From a checkpoint of a small image classifier.
Data: trained on retinal OCT scans (Kermany 2017), 49215 training examples.
Rows from block 9 of a small image classifier, named by matrix and row number. Rows with one number belong to one neuron. Each number is 500 + 25 x the weight over its row's rms, rounded and kept within 0 to 999. All counts start at 0. Numbers have three digits each.
After each neuron's rows are labels from the 100 images, of 14848, where the neuron reaches its largest size: "top examples" is what is common among them; "place" is the part of the image that holds the peak. Only what is clearly more common there than usual is listed. The data: retinal OCT scans (Kermany 2017). In brackets: how many of the 100, against the usual share in percent.
# gate: MLP gate (model.blocks.9.mlp.gate.weight, 512x256), inputs 0-85
# fc1: MLP up (model.blocks.9.mlp.fc1.weight, 512x256), inputs 0-85
# fc2: MLP down (model.blocks.9.mlp.fc2.weight, 256x512, transposed), outputs 0-85

gate.66:513490486499468516494483493506499467512531510527508535508526484507510484521504497446514511509522488514487520489520522504525549457509509550507514492470518520509505480524511490516542495507509479432479536502512506508488490486502520473511483457525482444504507456
fc1.66:491497517535550461507523499510479507465487471512470454501519505502537542477520460518506461491497492514494543528528522520475481512536442474506529543522472484506508509460497486452495500530518471537511499515462493485463501472513505546541481499543500499527465500
fc2.66:486505509533481493511495519542462470508515536517504497491446546498552494505449437519492499508492480524538519499462471468482490504529516480484493507515495457488504481485503517513509537496471524466487484493467512480556491519529515503493540491493470492501551484
top examples: finding: diabetic macular edema (32 vs 11.7)
place: top left (29 vs 6.2)

gate.155:502501465509495490501498491525494537509539464497531502487474500496516504505508476430499489526499486514452509500474519512525492530432488472470497472465500516492459509512498546504488493538535478435489503490480468499500480505496497486473514484537507488519523571
fc1.155:492473525498466489527531478511540490475522478503495525488486523534476499528529482532530516495483493471461511504470500493518538515500498507519544503503497541471489494470494481484513441477493482507521486473522466528538519473498595478562451451503492507498510491
fc2.155:474527518501497461524492481504507537486482533495490493484546479484525448496546505475491478536524554499442512475485499468494510522505495485529478534488533569543488462519507491517518497486510495516536532523543525451498502536479463488502473520469499518499469516
top examples: finding: normal (98 vs 51.6)
place: bottom left (76 vs 6.2)

gate.14:488485460521528532467470497516519538510522523516498481500541468498521484523510481477471490500461482484506538443507466495490441504476515457519516486501452464492480521536511559501476467499474527471532508526496528503477514486526506461528518505508497507539476511
fc1.14:505496487514521515476498506482518485474504509463528538502516490519513491519487493468450501507476512486473510498458501538513516518504475494496520515496475553531471497426535494558488446474527555535523502542497480519489515503566444501475478511510490490513465522
fc2.14:479543508539490503505487479502514485504474526492546500492505515554526524477531530527462563495457482533478446473491471519480479481464491464509517507458517498516503503493539528524490538543521458494511483499485486489527500530492520468514500515498506500525520496
top examples: finding: diabetic macular edema (47 vs 11.7)
place: bottom left (26 vs 6.2)

gate.31:499508491472469478493466457530527493438523494481502519507504457486522484493508516474477476477498559531490484480519510470483474510466504504529502556542567561468509519496488547460459445529510513494492463488472496457479481515535495500467528531508528493509513517
fc1.31:516525445497461506512464541527515572522519501550507496502491521483459524467473508524538426550510487501532434492531513502483474538478447496497464472475494523468511483478463535538491487510522479491508499485474484508454529516493494529508483498512503465510508464
fc2.31:523543495514529498496556493490489531518483489518476529521496499433464507519512521460518465487523481503534540509503508481514508453484511507481491509494488487487550481495480488475516502484463521491517521537510548489540500516533540513464559502510517498475502451
top examples: finding: choroidal neovascularization (74 vs 29.3)
place: top centre (77 vs 12.5)

gate.105:465523448477484438491507536459508502489507521511518508514496471525511502528528531500540474509514520485500516531537504469464522467504489513485522505507455493498473520468487492465500480515499466539500485499504489515485513487513517485500542529503510491509505491
fc1.105:500517492459520515492480512537471480564451493492502540504531490504516494486499525493471513484506480488506511484484532505488480490468521524505524501466534533523529498542484511489459463509488541492538516463507513471475523507520499476498485454517486492524488546
fc2.105:475501488515514511494441475502506498525503495452486490500469522496432473489475546478500498537481492527462493480497486469508520538454524497527504517513539518510483533473490492499484463506524508480524531486485472525465443486485494497491476490518502469523457487
top examples: finding: diabetic macular edema (41 vs 11.7)
place: centre (51 vs 25)

gate.320:508487497493472521481516473480493466496542511523550496483554482521508515563503556506498564517550451524532522475505521503511520537506484457493489502472466527496517475517561513458524491479506533461491506502478511491474461511502523469470508506510503490503501476
fc1.320:521564494521514517497502507526504494503516518505521509504542529507486501505499496494510514506514488535542517507498557496513522515502483437476485544496518553536502486501506539508511481491518525471505473477495520484446495512516482534501530521518499488465469463
fc2.320:506530483476528493489502520474518487496463511513534528468479499535463528477466480504481545518473546529486465533471449483450503461498473507503522563501525525485489501527547488468504540518499515525529487480488496489463540506479474483500535485493508518539492495
top examples: finding: diabetic macular edema (33 vs 11.7)
place: middle left (38 vs 12.5); top centre (33 vs 12.5)

gate.374:471490491484493484487542516501482505549460508506508481477530475482493503514511530531481525492486502511478491469485510477523524473482474513513511507497474519480518516476474469443495494524494524499479499493497464470534480544497475479560520475499515486557464565
fc1.374:495500460514503501517528485566552475477517480441504520507509505520544510552483499533469509501479527511448507495528492497504479511519501474523483488519515520485540512479478528538538486496461527558534486508446522470506461501476448489480490517524502509477499455
fc2.374:490485513513479513473474462464518502454491525460499512460475542515531520498477481542420498488468541524527454508464492516510472500511485502493505451505462529516473522505504524502513519493486490536526510502507477518441561481491472504468494516453504483525491542
top examples: finding: choroidal neovascularization (60 vs 29.3)
place: bottom centre (30 vs 12.5); bottom right (28 vs 6.2)

gate.166:458480445445497450490477482504482505482492495498502511535515496515500516486487494500496517485508516523479481522508493487524507601522457518465536465500544479497491512498516483475518513520511514515530536514497483485513506503531531535460499506486472489518559490
fc1.166:469486512508453511478501440537484496490481508485484481546511482509497479528483503519543529538516522494445497467508476515480539495553494502532509454494465488527503515460502533478524490472500504516453555511485515484483513516493526509504513497543513494493550506
fc2.166:521499484507549486531509483486481521524523485497490502488460505515464472510457488510500468512506515506472533513466503505491521504495500480507517493474510534549540514530471526482478520481483478554503492587505527498517499502505501532488509461448509493503480460
top examples: finding: normal (83 vs 51.6)
place: top left (67 vs 6.2)

gate.150:498503501494534457519527539515512511527480498514530518465523488440496483511499513533492499467467501448559508494472464492491483477482508484505563526491462523467518511529502456499460476505507490455475467489504458508495494510483524534532511488487503456525499556
fc1.150:493492521480495429549493512484528498517482474502471483516529492475495524505473499517502495493480512466503484499485487543525464494484483513538510502487493537497500529472494480458472458490559500495518486479468472483487507493551482520504533517517492480524502554
fc2.150:492526467512487483496494504508517502514484481517499472517534494459506494527463507454472472511532472556470508540544526480478500489482479492513541489468515519471534486529503520462498498484476489446508470520486504491513470476478481527501482486455537485510475472
top examples: finding: choroidal neovascularization (90 vs 29.3)
place: bottom centre (87 vs 12.5)

gate.222:497544477529478524458512501543531485487492534536514541484497508536503519530495508544470501470524519474518478487520490516490491532493526440478524534560550507497509487537516520499468508535498512477505470519521510508496524474517521465494525519510461471506489459
fc1.222:540462501510503493475535498472545467516429529505508513489510486507493485556510500466490513516471530530499438486501516493534470506494537491463515481505498494511488488539518500457507544480472494484482542494510462479481486494490495495469494549527504552506476493
fc2.222:505530486535504497459514516475497473511497491514486463494497519481464512503499534491541501498534514499494503488539542479484529492491536540496490514467478536469517487490508441459505487517487487490588547534494537537512492541509545494519524509521530497493513507
top examples: finding: choroidal neovascularization (84 vs 29.3)
place: top centre (65 vs 12.5)

gate.34:503479512466508490496527500524480510500459498529465480477488510516467558494499492514490495514465541515506439491512473470512484525503494473481509501489505497481519460514522442480566513495490466520477521530511488447491471531458497510459514528502484507484483456
fc1.34:484464478484502482487477475549475524471516485509543542494513503503494496485475506473564465535537463558525492491504541459536486539490466451492501500486445527497520491440515527501504489484528498467473553508474481505477541470491476492477525523528495474491510506
fc2.34:501458490490470489501497502502474506455555473504467475510481503433503480521456516546504464500542467501493509515542509515564500555508503492510458471514458485499479513516452513502480488484529534475460459455498500515501502487498480528543521507455514491458498509
top examples: finding: choroidal neovascularization (90 vs 29.3)
place: centre (78 vs 25)

gate.331:492476477523479495578525484543516485483485494499537556473522543480508518506489479536489517480490520543488481506509495493497518490493470497499522426499517492454490464485551496499525472507493514443507487500504493469487506482506524480509442461484509492532537508
fc1.331:507497459489506518553491512485480474509482489527515527482464535527468516523510539497483512501486514489476508543490498500490524488527541512466530508503483496475512519545512476492500489492497515450487518504528503506491470480454437488474467485515521524479523492
fc2.331:480510527492537460574515465514527493488515506512499514515509499501502499488516521511488505500489500488507554504463491544465504499502513433511453502508508508577487460535529536518517498474515468527442481536523535474484453538458501492501487499495530554518474516
top examples: finding: normal (97 vs 51.6)
place: middle left (69 vs 12.5)

gate.176:540522506500475481512546479506514512501482471504517502525471456537483488500477479510486497524528509533520468479479484492503499497467480497512533493499509467517532518497472491490504515530485510427505509510485516489533482503520508516523497452527507510479495498
fc1.176:530483522467547486496517458563507474526464490502528478492499519513482501497515464572490493495564441486463490512516515498527501465502460515490509494523501495486479520498513493466527519521513498506499526481515481495480486501530498467519465439481580492483478535
fc2.176:515486508491554476505504542536496510516468484534527505536534487497485533523527504524503491534490477506514503496547487510494500473510477447506478486489559505510494500485507458508522517499495525476491512522519492513516521517474529489506489519490489580487471506
top examples: finding: choroidal neovascularization (67 vs 29.3)
place: bottom centre (39 vs 12.5); bottom left (36 vs 6.2)

gate.423:518521485482465527495480515495522520499524505545485501491481545504494496489530538491488499517502503550474528475485521526539512541448468471472512472483531483483479511514519469490492502549471488460502469493485511458498550498492508477527509533502500479541490491
fc1.423:526506493486480496540492495494485470522533494466521536486518488486504539496482475514418516484498502531518506520462510534507532514493471482485500501481551538476503496502526490536523524521528570466464518478527494471481470493539488482477435534475521485491451479
fc2.423:473494484483513509467510536499537448469473511495558517508496528512460548485510489520481529491459503522521464495512466537479491492518500501476498507487514522475499528474516519484515510486526515456490482437487466474518540517466511470547525509516524490491517477
top examples: finding: diabetic macular edema (52 vs 11.7)
place: bottom centre (56 vs 12.5); top left (25 vs 6.2)

gate.285:501507487491475481493512474478531520524513467492517495523516479473549503487546478512473490494480493482464474495489501486472472500482454489517570517498524505526521493475486503519532499530521491467504467509468507493520481516482504524469490528484546496485448490
fc1.285:477466493464500478503505487489454536493535476493499510503514515512527521509489505497513484541481473531514474537493436526508480545506526495472474494539530540479506514533530508531482469481518490530504491488503486483529453508506477487491512566499541497513506489
fc2.285:475539510535503510479483489490500506527483475504484500508496473484488500515514487482539489500515522518507504537496496502532509496470436472485551489492532517518485501421492462552519535487514515464498468447465495521527542524529521497529512515523505516532471481
top examples: finding: choroidal neovascularization (64 vs 29.3)
place: bottom centre (36 vs 12.5)

gate.279:555528494527494545499473470454500517474475534536448487478511488499488494462503527589464483511489523513474467497530481491495518499511508499503495508505495455510510426549512520467479522502477524489475511511502502488514486509498507485429526532502491541518519510
fc1.279:494503551481506485487489503472515497451476497527490523493482505458522482492490533478454462483480488449500484508442510483482570502538528480512493484506514493471483531505478481474474513508511544532501476465515495501489474476482523479504512479500511506532483509
fc2.279:515464499467529538505485512525515473509498442460501520500576464511478507507515480508491536483494519531567499515509482491526506504474466462485493487492512479470525524522493465526480449466512478476472460491490453561521529493508474497514482511509521491529479532
top examples: finding: normal (87 vs 51.6)
place: top left (70 vs 6.2)

gate.316:478495531506513455475491556503521522493508457504523522475479480526535498531526475468476515506484481489464563526493472506500486512474449505500541487492475493474533512503505547519511507487484474499524492553485477478485502533479482512534481470522517497489494496
fc1.316:523521512464495502495516449469435487501512496511509524523506457511500548507525496522475522494491485507518539499415485468514495502513547513491490498487530476521531486518521521491502497497530493469475505465479530490501494493493490515438465478486479525501499526
fc2.316:499536530528462485525520516515494498548491470522528513520539530508492523510497504511550491504495514466528476479488509531526483507538494461498491502504509517588517497494482463472510466486503443469525502508514543500543470507497494503508514527535455540478530468
top examples: finding: diabetic macular edema (71 vs 11.7)
place: bottom right (37 vs 6.2)

gate.32:484505503487473451534534510462515467543501463511475530419528499511499477478588466526483499476463521506509487506490495471478535489491495503519506461521487486507544539484473526516473562516485464470462521517505497499494505453487495475512470503515475499516523543
fc1.32:481502507455493507456487513504564482535402474517524528497524480493514522488508467507496500476490539430525470461494467469501503519464477529481562493484533452480511520544488507478515497523507488524486479479496493466509507493512502459513503472473518554556507515
fc2.32:498492489498521540499486550478496484481497527465497510470512498491446495506491510478508510486499484443476452473534508514514514524510526488513516489510506491449470515515475478470481521505508444524505503467518474481471513499522495485541500528530490495517505477
top examples: finding: choroidal neovascularization (100 vs 29.3)
place: top left (72 vs 6.2)

gate.439:464491501453511482528506469517527510509514456521464525460521514525459484515508512530528546505492488457495494515483523506513455483488511526488516530508472464469543497523509535519529467499491482484538458506507466540527466514477505530504466531530485483500466550
fc1.439:514454480437489501444552515437538501481478532513519464497455486505511529518476503510491529537510505501492533481518515483489509515513498513529475511468517468453516516528502505470516484471468485518483529492483513518511471520508507478523506459517534573507526499
fc2.439:532527571459522502493511514524496514475460530486518519472530516519515536474506519509464528519460507468505460540480494539496474471513523548483534475504484491454504524465506461506508527499519520442540491474521510497544509515481539509500493515508461564519516503
top examples: finding: diabetic macular edema (70 vs 11.7)
place: top centre (45 vs 12.5)

gate.464:508490509477488499498505497475423497442497490493502541525511490474566495460530496469507456503486508540525535491504496525445484482525524495511543469507515533484524486516487519500474508518488482499485483471529453524500480488511483469482527501509496487534491478
fc1.464:526489507503463499542516454473543512480520480479511536483514488507523489480532461501519528521492539509481506511523487463490504480487543479544510513511528500478489483513502510473512508497480512495473444501525514477511482518464510488489531494525464514486546499
fc2.464:478487499561482489490495551490477511489494482503514476499544476494547482506471469475451510509502541508558486499460514505505548511465475474524484519530510526529503490554506514497481467467515470516498527533505486500495516473525497514512482489489513522526478496
top examples: finding: diabetic macular edema (49 vs 11.7)
place: top centre (31 vs 12.5)

gate.212:500513516522481480495474468511511496497513464516496475486464495527485530482535525532479464468528479537472508492570531495537501521482484486498469460499461535504517514500499511435466538520476525455488527494534479495488474458499505537477475512544514487501511500
fc1.212:488501461482500500479494530474510583518445521483490522478492529455515469500490517510544497519503526474492454493479447498485520493551523509492499494519486475477523464528550461501478454481519457510535455515508496471516549520520472433510508492484449513534509528
fc2.212:514478472522453532473524488529518533524541492531458491517503481493504480532515495500548464478554470472534476487543570508547502514537529513460485502519500494505523527483455481493530501480506501468491507458472510542481507462509514530490480456540497443465511485
top examples: finding: normal (84 vs 51.6)
place: middle left (62 vs 12.5)

gate.239:546501539491490502485515481458478500483500473537480486497535487549512539487475450521491498523489526517527474489502487529495503505507467517508514485511507489510544507524497455519507546483461464489500498502482516503533481546518502472484466500512466475520502504
fc1.239:486522467496488521507497488494517511499497478510497491545514487497482464506505534458470517514475560522468503522485502517466449520489555511494500497467494492521505486499503466500512507517509480488517476523535523511551529502505497527488525562485458532481492498
fc2.239:505500477514523494511491496504442498508497561472505505518451532504507512501446486523487498501492480515489523558466494501501481478513536527514532499471418521489503489455510510474481509500481490490483468527506530489494457515493525492479525505508484474509519495
top examples: finding: normal (90 vs 51.6)
place: middle left (78 vs 12.5)

gate.503:473500527500547497484512470502461475497496531523446535504513506492488485483532514520525465483480535529525491477513489494477492508512529468470486446504501462479492510529555501531447463502461474488508533483491482474516540491460488480457484481496509492522521463
fc1.503:466486477477517493494518564519529504516476513465477499540533512458520504482464529481519501522489485524495535483512542479478492525442542474529529471510458517496499459482471498541517438513506492487483520484488507517464497528512473466501499461498510483492474507
fc2.503:491499475463506504504491467518484477492485521476540493504505538497491499489489507480450516498478489504454546500488482530520509522570509468503486521516517502457489513542495499459501561493533517455509522459485471477512541492470480474487529528494483523515515489
top examples: finding: diabetic macular edema (51 vs 11.7)
place: top right (48 vs 6.2); bottom right (29 vs 6.2)

gate.55:456525480500441539509510530498517508556523497511493510513476467465510463507542511503474502497515500502518473495462493483451526474510536478478490494496450543547505472503492487444550512517476508487509505503522572482477480499496503518513520470483490508507525494
fc1.55:507453537492535466512494495499481487554453479517482460542482544469459496532497537496530520497487475479475559484487467499502461483481492472481500528496491491517515500490516489482536458461534496533480510536512496479513525538477531481517498470486524476513498496
fc2.55:511532504472495491488507438563528525543494503532521519492493515514474510480505474505554535485495490468498467539520524478506498482553511490498517484490486521517506486477526448478508501478476506493518486469473546525472548513478563505479480514523516488518516448
top examples: finding: choroidal neovascularization (93 vs 29.3)
place: top centre (67 vs 12.5)

gate.73:496510504501477521454475542501495501520514489505494517531467510494548504525502493462483509471475424505505519477492520482507504549455503459514496541521580517511502494484494486499500477486496522512483460515501503550509469471495496520495513487505485466495492489
fc1.73:531477525472527526507527515494508531505488495502557458515484487497500501514503500487466491519505518495546486522520483511547465554475501529466466501503512499510478472533525527488476508503535488517497515538511472482542482459501568522428526494509453539494498480
fc2.73:510499557512493501514507470505559488533465526511506537525518462460507498475519471522507503538482569459512498564494468515516497476489467486486499525492552555479468520456515475474539473507497531480514525500505492518548549490485529491480449489523540505491483514
top examples: finding: diabetic macular edema (71 vs 11.7)
place: bottom centre (42 vs 12.5); middle left (34 vs 12.5)

gate.37:464510497518455476530513501481473487520515500510500493534457554510528530508510544560488503458485489492469524495510480457500483495493524469499478504554488504503513503450475490487490482533507484518485476487524502502518510461517495504470479489470470490521524490
fc1.37:505475537532495516507473477524516521509436477500474492486524496459515483492510520509495480489453512520474517492522493473540543513473522486463519485529479553528460510498512497419485493505513498485462540491485474499529478496514504566509510548460500533516505503
fc2.37:488530546473527503462503535506536500484526520530516524513494493501520506526515509565473504484503536515494484437497517508482489505510488492510509518484515493460524469476502556475504529478511531492535498513475491490506527497489555503474465522512479468526488498
top examples: finding: choroidal neovascularization (92 vs 29.3)
place: bottom right (36 vs 6.2)

gate.171:457515491521493483505479503548507527506498482489518471505456518493532507498524525488526468469468514487541467455516469492522497499468498445518472499528534538524523510500508503450523516535471485499513467446509529460494525482496511509476499515490481486517485510
fc1.171:564481533548499519491530511486507489518504520464490511566498464470460458491476505530471480499513463560471513448562523517491433505493526505527461514528533530548484490494496547513499461492502545490480536530509511480492471470486525501480483491478499487498519481
fc2.171:542463482518520494530506462485517496448495495517466545512474531513487516506482489496485473489502514497516490532475540482517467491541515532469474511543481510504509524505474506490485497503489541537532503426455484482472526507494517549499462517511474512488460510
top examples: finding: diabetic macular edema (33 vs 11.7)
place: middle left (37 vs 12.5)

gate.236:536498469517500493483502450519492526468455484524529509552517471485484525493473450515468470513532459531513546484508492479517513481512465483477503498489515528520522520525491482531513525493469503475492437486514513532511449492461528517493528493451515465523472481
fc1.236:498512516539464532510469528512481488495494516525505508511479490553458520497458506487493475533535472535473551488536551484482521483508490524532504473491485520525524485480470537542474539501493527466487476511484499565515442509511462469537514508535527470469507521
fc2.236:442494515506495522527491479485504504487472473495490501497469528504483516531499504493474463482482504526469500509465468514537472483533475475505510518523546502519502529490487533461534521492536476526467478485515495497458517511466485503493533462487491522470478484
top examples: finding: normal (89 vs 51.6)
place: middle right (72 vs 12.5)

gate.299:515506513509445513539515491517471486492521519493519426510471524490500466460505526464528464465524475500512546533562528481507516496501509482500482540514490522555471509482487544517453499488486497542469483503474523462532522507454538509480554485505502483508516557
fc1.299:511509532479540487466486525526465457473504516475525477460507466552515527531517494460506527498498510504510480568468543507504552504506472529533464480497478512514510502489501545553497512513492498465543491469485513526501472513491508499510485505493493493522472494
fc2.299:488486483524509486482545517501532517554466505527519487482520513496512517489514516471492474453495503483483521520487470502474502475531494506515514498517553540510488525458513429480501506502475499457524509507490493487571468503482529465501484522500477516460516490
top examples: finding: diabetic macular edema (86 vs 11.7)
place: middle left (77 vs 12.5)

gate.371:500472530528514476483522487452508474477495485532528460493474476532477550506520496449512484518533481534505529537500515471536527481518498468521518547495508518521476517504490524512486488478482539486508478493475484527492483455506499524466520490549502499542517464
fc1.371:494467473477556488524515482496524521540477474490466521516517468506464507507464460499457508520488527488472504492526474495492461532481473496503502491510480486501518466516482523531471509502509503512508522498541502488481517507512506501512502477514478505533496480
fc2.371:486445508512495501518463504508470450463513504447497482508487510480496488498484482497505482528487498511480512475533491517520480525511521519508490501511483483492525490535499514507516477481537518516472489506521473524465490511456505495529530491562504526479489527
top examples: finding: diabetic macular edema (53 vs 11.7)
place: middle left (45 vs 12.5)

gate.354:510543489514524481514479540488507478500451494496468503490485449478520498469500511499484470418501528456481503521489497539502470532452465565435485510480496499461554491481485522487508483527547520537515457497516493473489492501503474538490565539486501521542465503
fc1.354:474502505477490480518541456491491499510496496510470521488495505497491448490546479537499500507476468468460549488512503497425506432529529530499492510481393424531498503517462505480469478496503504496501563516488519521498504527498474497525506487536541504517486571
fc2.354:514453477532487552476450500523497483483568488505459519479464511501501457507475462474465483494517529495457480512513531541546484569498484545516500468498461501470467512524427519470506510464515521488464515507530490500520498496470468497495523477470523486463482509
top examples: finding: diabetic macular edema (81 vs 11.7)
place: bottom right (52 vs 6.2)

gate.429:504518469492479463481527524496480468492502500539481502541478492562515520506517461483501464507495488541451488514455510468493505497495486502517487519505516527459488561453455505515516504517475536493509543443511469514509499520486479500543533520489541468492534562
fc1.429:441491451553525507508500510527511481474517531502484456522502499559478519537530515494537513558491534523501569466494504501525471487516432499502456471464519523471484506495500497543508515477478505489521472489495457517460468516526542510525532480502511482482511512
fc2.429:482527514500488496505476495537547521494487512483467536511484499475480483518504501464502504522532514504480476506465489542519473515503491525529488503507501500471528462531501514499534488479500511471477471482507508492511481491457496486475490448491510463479493497
top examples: finding: normal (99 vs 51.6)
place: middle left (74 vs 12.5); top left (25 vs 6.2)

gate.434:481473462515487472505517465507494504488492497505480470524440476475499507492519484511487468472496486503495512477494498439529468532505525470503484525527483483505511516515496525457478516489470552537464504501517510453519528506467507521506534491496489473516483493
fc1.434:527500537525510521544508483523446489559517491507485494488480494512493493477512532506471477502525440536495503515505521469474461470482507445535506536513480565497485524474457496482517510506534489489419487514496496535482538451505479526501494462489482515496567494
fc2.434:490477507509521500515510549511543488517479518497531554498512477549510509495511523460514489470446491499458529488520477521486502498521509477499475494518542520464501517495493520492516521447520491461504519494529496518461535493484510500499479499508510443485472471
top examples: finding: diabetic macular edema (32 vs 11.7)
place: bottom right (38 vs 6.2)

gate.292:520494504485493501506504536527479470555445512515500496490491453489463497524478532519546517487542448472517463494547524485506529472507517491521519530501508487502465493474505523477520530468484500479522442527497514525520506518497482546550507473475522506465485490
fc1.292:499515489487566505469505437491519491510492508538543485477483498523529509506511496427497493498503500472521507469452491490519482484500522474488480496494529477528496488525491510503439478474499517550519508495450565530541522510488478526501504538563501519508480525
fc2.292:511513482515488523479515472452465507492515502485465514474510479487537482497488493437487481460503529481552523516492512493499509521534483534502509520502491518543512504518502521492499500498501503529521551496488454492445490499500468543527509506508468495539514579
top examples: finding: normal (96 vs 51.6)
place: top centre (79 vs 12.5)

gate.378:511478519462487474525539510501474472504472474512471504519504504472514501493509500537505510527504511473470502493474480473500518480487522550481497479522571502492467463519519477477525501537505454449501477541475514464505476508494512526485513505442483533494520499
fc1.378:463452498513485490504505501486485463462527474455500533485524488507501460521546491533493515493518496475474496511506498513541486498490470517526497479524508521525540498461515491491525503514506496470515478466489496504538526475501573499487515474477494508453491496
fc2.378:467466524511476513504497546485528487477518491477477491482493474475493493497529512517486513490492476508499480455518542541526456527485492489525497526492468459469457495478483476496518496495542479479474498494481480491506488474481493486485517500503480519481498495
top examples: finding: choroidal neovascularization (87 vs 29.3)
place: middle right (46 vs 12.5); middle left (38 vs 12.5)

gate.478:511504477489490498539510503482480533535493496514460484539512532453491465463556505527500510514504464514460472482494495470449503469538507500469490493504525531524512490489518486516509489520482474463516496478476482501484534521480522483493480496495485491491540519
fc1.478:511484522481505481499502510531497506486536528459523502499520463532562528507492469467502484517483542526494522543459514482530477482468494493519508482514488488485491519489474525514476495474508500546502509528517554461489452499469460519475496497527528511516482531
fc2.478:522516488552479529468522499492516505509489537503510515478518513502509493486501504484492495474498550493473466569490478458476527503460543535504542459500506533492483511505498487484509494507477518495556522503486502533488534499577500520527449521494530473538466501
top examples: finding: choroidal neovascularization (95 vs 29.3)
place: middle left (62 vs 12.5); bottom left (35 vs 6.2)

gate.490:490479465499540487535523526516478506550519525535511525459521505497498447494500543466534501525490509512490496503516487531490512513475516483516485490533446507470516520485488487530490499480532522449463550529468455497501527526465474501513552488545485508541494478
fc1.490:515492523446528527464514487492494521490483481481509431516495468470505518524452527467545498520511513495536503462477529508496441510473503465504511521514501469505498509483490520542505509498514482534472553523481495477490524525490478489479564467479512494514476463
fc2.490:490509509475534514486467530524519482474499529496519489500505524499500517465425518514500520492484476535476460487494476489523499513510521500511536469513474508484521531479489511501477511493535454481519475480476481520494556474452515495492504508488449477518526490
top examples: finding: choroidal neovascularization (88 vs 29.3)
place: centre (68 vs 25)

gate.106:503527461506496498488483480499505528526512495518520501504517480526466510494532523525443483508472466522514486519492513456512475504473492492470476457490472511469556488524489488523546472503466501484489505466486531526502489485474496490461490474515515525488523481
fc1.106:527528521523479485499504467478502545502476504514495471477475479460501492482524499482472461517486515516498495481496518501494513472501497466475500531478529516518498486465455520474503521525539547479539504499526488496512489489505470517506505551511490496507530524
fc2.106:486488494505494511449505530483496484476523484489485523456512465493514490500500501489467482457510525543500511496474484458484504520531505505514505517514488445501518491502509517489522541527530486502488518513494509474512467525497498483506474495491486479475451540
top examples: finding: diabetic macular edema (73 vs 11.7)
place: bottom centre (44 vs 12.5)

gate.337:490493464529494490513516476499493550484499498548493512534446481505507503504508449522506501458493499491486461462488440487521489544458527505472501500494455503485514470489493492459505459488489502485474479524510525495503504481478519526509479560523503481501521530
fc1.337:523504530451524494526500499536445469470463515506501535480488508467518519513496488492479491494474481491507543484497497477485474470475516495479475551455508504472536491521480511463501539505524490462513478517465525551529494539492504492526529443485468512520461527
fc2.337:489458483517495515492508516510490506487509508498504497479540467546503483483492503494465519513500500502564489491514505479496451513535492464511471513524505469524509537478489521508526515465516474470509427456516500502518527502439477526513506555468500518508498524
top examples: finding: diabetic macular edema (72 vs 11.7)
place: bottom right (68 vs 6.2)